config = dict(
    cond_dim=256,
    text_encoder_norm_position='pre',
    text_encoder_head_dim=32,
    text_encoder_fused_qkv=False,
    text_encoder_qk_norm=False,
    text_encoder_parallel_block=True,
    text_encoder_dropout=0.05,
    scale_shift_norm=False,
    upsampling='nearest_conv',
    muon_scale='match_rms_adamw',
    orthogonalizer='newton_schulz_5',
    grad_clip=5.0,
    lr_schedule='wsd',
    decay_fraction=0.2,
    warmup_steps=300,
)
Rows from block 5 of the denoiser of a small text-conditioned image flow-matching model, named by matrix and row number. Rows with one number belong to one channel. Each number is 128 + 32 x the weight over its row's rms, rounded and kept within 0 to 255. All counts start at 0. Numbers have three digits each.
Before each channel's rows are labels from the 100 images, of 14848 (inputs lightly noised), where the channel reaches its highest value: "colour at peak" is the nearest of a few named colours to the mean colour under the peak. Only what is clearly more common there than usual is listed. The data: regions of photos with short descriptions (Visual Genome).
# convs0: first 3x3 conv (model.mid.0.convs.0.weight, 192x192x3x3, standardized in use, each kernel summed), inputs 0-95
# convs1: second 3x3 conv (model.mid.0.convs.1.weight, 192x192x3x3, standardized in use, transposed, each kernel summed), outputs 0-95

colour at peak: black
convs0.140:122223179074150156085168117178117126131083127129133140142132129087177184133140128184213079136112084078110158117097191133109097162112154142172174096118087155108136107123149125097076101118122118100177081105119137089098148050134133131169154126117141143079165131101238138137097121126079174089
convs1.140:158090088159161119141124127075102113116182140089123143133105118159074126123061162129065137115142175101169084114192099148162110141124113130120124198140175081170175195128093148131133097124155126145099117125142104147182104134135136166100108107160136089149105070181111124107181133123177127101

colour at peak: black
convs0.42:065156153161132176139109157126159163132091111135120144173122138062143167088114132136150213108150131114147128184130130098178158096119198067104086187157127128156154076060094132126109115174121064130091030091129119085164139116115125178110138110172097132125049149122166113088178155107163210078
convs1.42:134118154117066066156127133100122080143153140117128127124122110172118095149151122092105011152145102123087181072163149109103112168156157202192162121104111146130107147135153154151119087023131117120092185103112152115107175132126076083177105165159083108099140117086114091157114100162144137151

colour at peak: white
convs0.74:079093118104084139130165128151127120148174094128122088085135152113192165071152145138169175122179080119160119046148086078150115140094133110084143086150151089140145163130127138063126134125115122116130095141114131107100076122117117170106136175141107096116193135154086085198123172131137166155
convs1.74:205160129162176074098093159143071102118124160142163154128137123159078091144090146145142102127097155129117091219080145116143106077113123141178158161162070108085119056114105119145093121094068138114147180106151197097135141102150145120124180103139154202157046079147153170116150131123110071080

colour at peak: white
convs0.106:131158153142104169089181149133160175139140146153182193176113143102117063067152191115127139100055071115139156102134144147081136078103145146172130134110124176176142106141172090118158162108123043112149106119136141149145129105099089148076146165168139126102103172166155151087063096120150125026
convs1.106:097134193113167074165030181136112163083128124095121075129119197114133120163131095107097155116176116172156093125071113118169173155107111105105104106096106125077116064099190146101140075106193140191096102179095069132113076141132165144169106134068115155140172071082128150105133134094080112177

colour at peak: white
convs0.135:184087189088090143180096181146087126144153118113149137103113112088146152079159118142189193115076137022156150101113124131122106140167136156099123157127069110138132143100148128106150167116143133118146143143166157027124189127077122193143113123136107168094090100137172118154161149122127177135
convs1.135:090121083168166135124115070151121103124111135085123105151143081074096117165128108127160139184120127138139141185146169132092073132159108080166094108090178080104142124161135103135152087107065132137189084143123155160106082146173142064066133129071138099145137136143137108132138114209081167160

colour at peak: white
convs0.44:139149142195136128113207181115145139154156191149168118136161091157142125118184121142133180132053116097078121126111139115097128128087154074116116068106128077144130163116123166108162168134147131103078085040180114101137131096069132182025147159141103140080146126157122093103084132146115136104
convs1.44:122106178102145121123111163106145111144118125101085129100104116115122100174130149130102099141142154133165108155139126160151106152131067157159061113154136175129144165152116105084094066105120160168146146158094140182120116107154121075138110111098109084116140162071102110164099120084123157170

colour at peak: black
convs0.179:158088129108170121129111134101092104131141095168071136148170110151090100161163147119106197167136118134181119126136203116153109152169096117178147139086108092137141166159148051090139132084107097140192103122125117221179064106151164082139081162163107103147137121115124159131206124133128174113
convs1.179:105112130124149122167105152113121140129110146106157116141101157109154110065097123153148103108185177146087155098115068156111141135207162158129075135082132172125139111154124158150064171074148150162093117138133142086044162187133125140134138102127114115074131145133151087169138070139152107158

colour at peak: black
convs0.127:141136141116211188071108135117127112140129115123134143141113137132091096131083204167116100125112112118203173080138106141146105127148126134135106103101147173174125093108121164123097091066098094085162145121086092135136114166150105107144123160078116172090122136085156126117111107157152109120
convs1.127:081092096102125110170142176147152114138109128112154096143163106087165125126150065142116152119116161160083078121051118114134056096146141112104150156188120055134090151159155095080149158176153130108081103182144142102158118103130142139110161053169159069125118066161137137129095186132113161071

colour at peak: white; pink
convs0.113:097176101169180133096125113108179151112157140094118126061136116112123137151165081075154149175117197114211075121132156132165133106115163093094082126129169087144118176123118181098101131144142054113112178139133101144169144172124115128070105143143126131104165138152137174102100078165140164090
convs1.113:124108177063125100161079124094058141109111085088081086097117104126072148152171130095100143121178079166126153086138127077102128100082099149124177111103131178108125058124152113147140110128105180128175101161129134160119100116186161083148154124120165128166126167098130076141144157095075104099

colour at peak: black
convs0.107:106107164136139097168179143106101125100132130208082142112120101172157102196074091152130118198090151101106100042147156148140170166132104074122120049103132162073123090132128119138097150073115163152195095166119116157171165148157155091132125126150104108075096100177170096168139175123101098135
convs1.107:138190117144099141121134181175154178189123124077141156119112203135091139054158088140079116058175161150139129137111080099150080125093141148087109188124083079155079143113083122129107118168114096095077124142173137153064085138097097071086140110117136173162072092105098081105146088093098131075

colour at peak: black
convs0.190:196153138127106121116114099125159155079137105083155134156154116094134139058049107196210159116152112079098165140137144128120135139096143079128133151130083180149121138096120124068079144136101140107121129112125118095165089114158152179107119096143114090061165101126183117121142149117144163136
convs1.190:119115133115158121111174112138119098068099107151083134146083134138140092157133181106124050134139097138090138144132145128162148215229090119149100098113170109145148167081184174178137054123153139149108126206153094187115130138112098073186133151131050096126159125132122093150112133095128097145

colour at peak: black
convs0.131:136084128124160116126166093158139147046136208151088138138114126138108170074126122113173118089127122177123096089169174102122087172159170137105141155090124125090110161142140122138106142179138138123139168133167127141118178135127095103135075075098101102117175112053133142150116177100159152144
convs1.131:109170099100129175132146159051147170196142092090158113123110116154100119105119116125109168114113098127141134109071115136133161124137091126140148044193106104153126070105096172085116162118107149175105139178142201113150074117103161129148167190091163184176072209180127070157147117125114146140