A small text-conditioned image flow-matching model, trained from scratch.
Model: 11.1M parameters, 48-pixel images, arch unet, text encoder width 192, text encoder layers 6, text encoder norm layernorm, norm groupnorm, activation silu.
Training: muon at rate 0.0018, 6100 steps.
Data: trained on regions of photos with short descriptions (Visual Genome), 101725 training examples, 15.4 epochs.
Rows from block 7 of the denoiser, named by matrix and row number. Each number is 200 + 30 x the weight over its row's rms, rounded and kept within 0 to 999. All counts start at 0. After the name is the row's rms in percent of the matrix's.
# fc1: squeeze-excite reduce (model.mid.2.se.fc1.weight, 24x192), inputs 96-127
fc1.0,078,199,250,231,219,185,171,196,231,186,181,171,149,212,253,188,250,184,191,199,258,238,225,250,205,189,185,146,149,167,195,266,161
fc1.1,081,177,183,215,199,137,174,174,210,180,222,189,176,195,197,201,227,217,206,176,176,186,200,208,163,181,193,151,221,146,243,234,163
fc1.2,100,246,241,174,201,209,177,225,216,222,241,227,212,219,251,196,262,236,186,186,222,220,190,257,160,186,181,231,193,159,187,175,201
fc1.3,129,189,214,215,197,133,206,181,207,209,183,154,241,190,241,227,182,148,167,212,245,210,223,187,187,192,201,207,199,212,173,260,250
fc1.4,086,212,169,169,246,221,191,183,186,203,178,248,194,175,164,184,184,269,214,206,177,171,169,206,221,189,177,216,188,247,257,199,167
fc1.5,108,187,227,158,152,223,161,227,140,189,206,273,178,240,191,220,169,207,212,167,144,215,202,172,163,226,186,206,204,209,235,166,108
fc1.6,120,158,187,152,204,172,216,189,189,155,201,214,186,167,227,229,206,193,201,178,174,172,221,173,215,254,155,129,218,221,173,243,189
fc1.7,097,204,232,210,251,164,228,183,204,237,196,194,230,174,227,182,194,143,219,192,236,172,192,174,240,206,214,227,246,211,184,199,249
fc1.8,112,189,152,223,222,136,214,166,173,183,198,186,227,230,215,154,148,176,198,172,224,208,188,140,202,205,213,191,171,235,205,200,180
fc1.9,091,192,218,243,218,170,201,180,204,212,262,169,212,228,216,215,212,177,218,198,171,277,213,214,161,217,244,197,220,186,163,187,226
fc1.10,115,225,172,178,239,195,220,163,162,196,206,214,164,219,150,186,188,243,180,201,223,216,143,215,206,190,185,254,215,227,243,175,191
fc1.11,078,178,183,195,217,177,189,175,226,186,246,220,195,244,209,208,217,235,194,213,181,187,172,216,163,237,178,257,213,179,196,147,145
fc1.12,077,204,176,269,260,232,235,244,183,245,183,159,217,223,191,158,204,236,220,192,174,249,214,200,218,204,208,189,209,206,201,197,251
fc1.13,100,214,173,227,212,148,207,147,217,191,215,165,182,228,187,224,239,191,227,156,184,173,183,213,181,181,155,182,143,190,204,209,175
fc1.14,133,233,148,237,215,178,221,206,179,205,219,206,203,259,150,204,194,213,204,162,248,243,189,185,199,198,214,189,218,197,204,204,203
fc1.15,084,188,280,203,178,196,207,209,160,193,217,218,172,202,271,234,211,155,210,209,246,205,226,255,173,226,175,265,219,203,179,176,314
fc1.16,104,162,169,210,178,168,231,167,178,200,225,171,152,247,125,164,236,206,215,172,167,224,181,190,163,248,196,148,207,186,212,202,187
fc1.17,090,200,214,223,200,196,206,130,235,206,190,178,145,175,180,173,260,238,184,195,166,205,193,242,245,192,135,218,201,164,251,167,191
fc1.18,101,230,198,238,198,164,206,129,172,225,182,162,200,240,201,191,169,198,197,188,240,231,170,179,160,164,204,203,211,217,195,232,253
fc1.19,075,200,215,245,188,215,219,229,218,226,205,136,220,179,234,172,265,204,177,212,208,267,213,217,223,159,210,229,191,200,207,231,158
fc1.20,088,181,220,137,217,211,204,249,195,227,221,244,199,201,193,192,198,234,189,203,203,176,158,179,151,203,201,257,205,186,221,164,202
fc1.21,107,211,201,195,230,195,185,110,214,195,192,192,192,226,141,203,201,179,211,186,167,215,216,182,166,196,215,178,241,214,138,221,156
fc1.22,112,169,194,173,202,158,214,158,211,206,190,262,194,194,227,231,236,237,194,174,153,162,170,218,146,261,180,227,206,213,207,199,185
fc1.23,104,203,254,174,192,156,228,187,225,237,194,213,217,171,290,289,231,151,208,187,221,189,222,215,153,225,214,196,211,198,189,269,281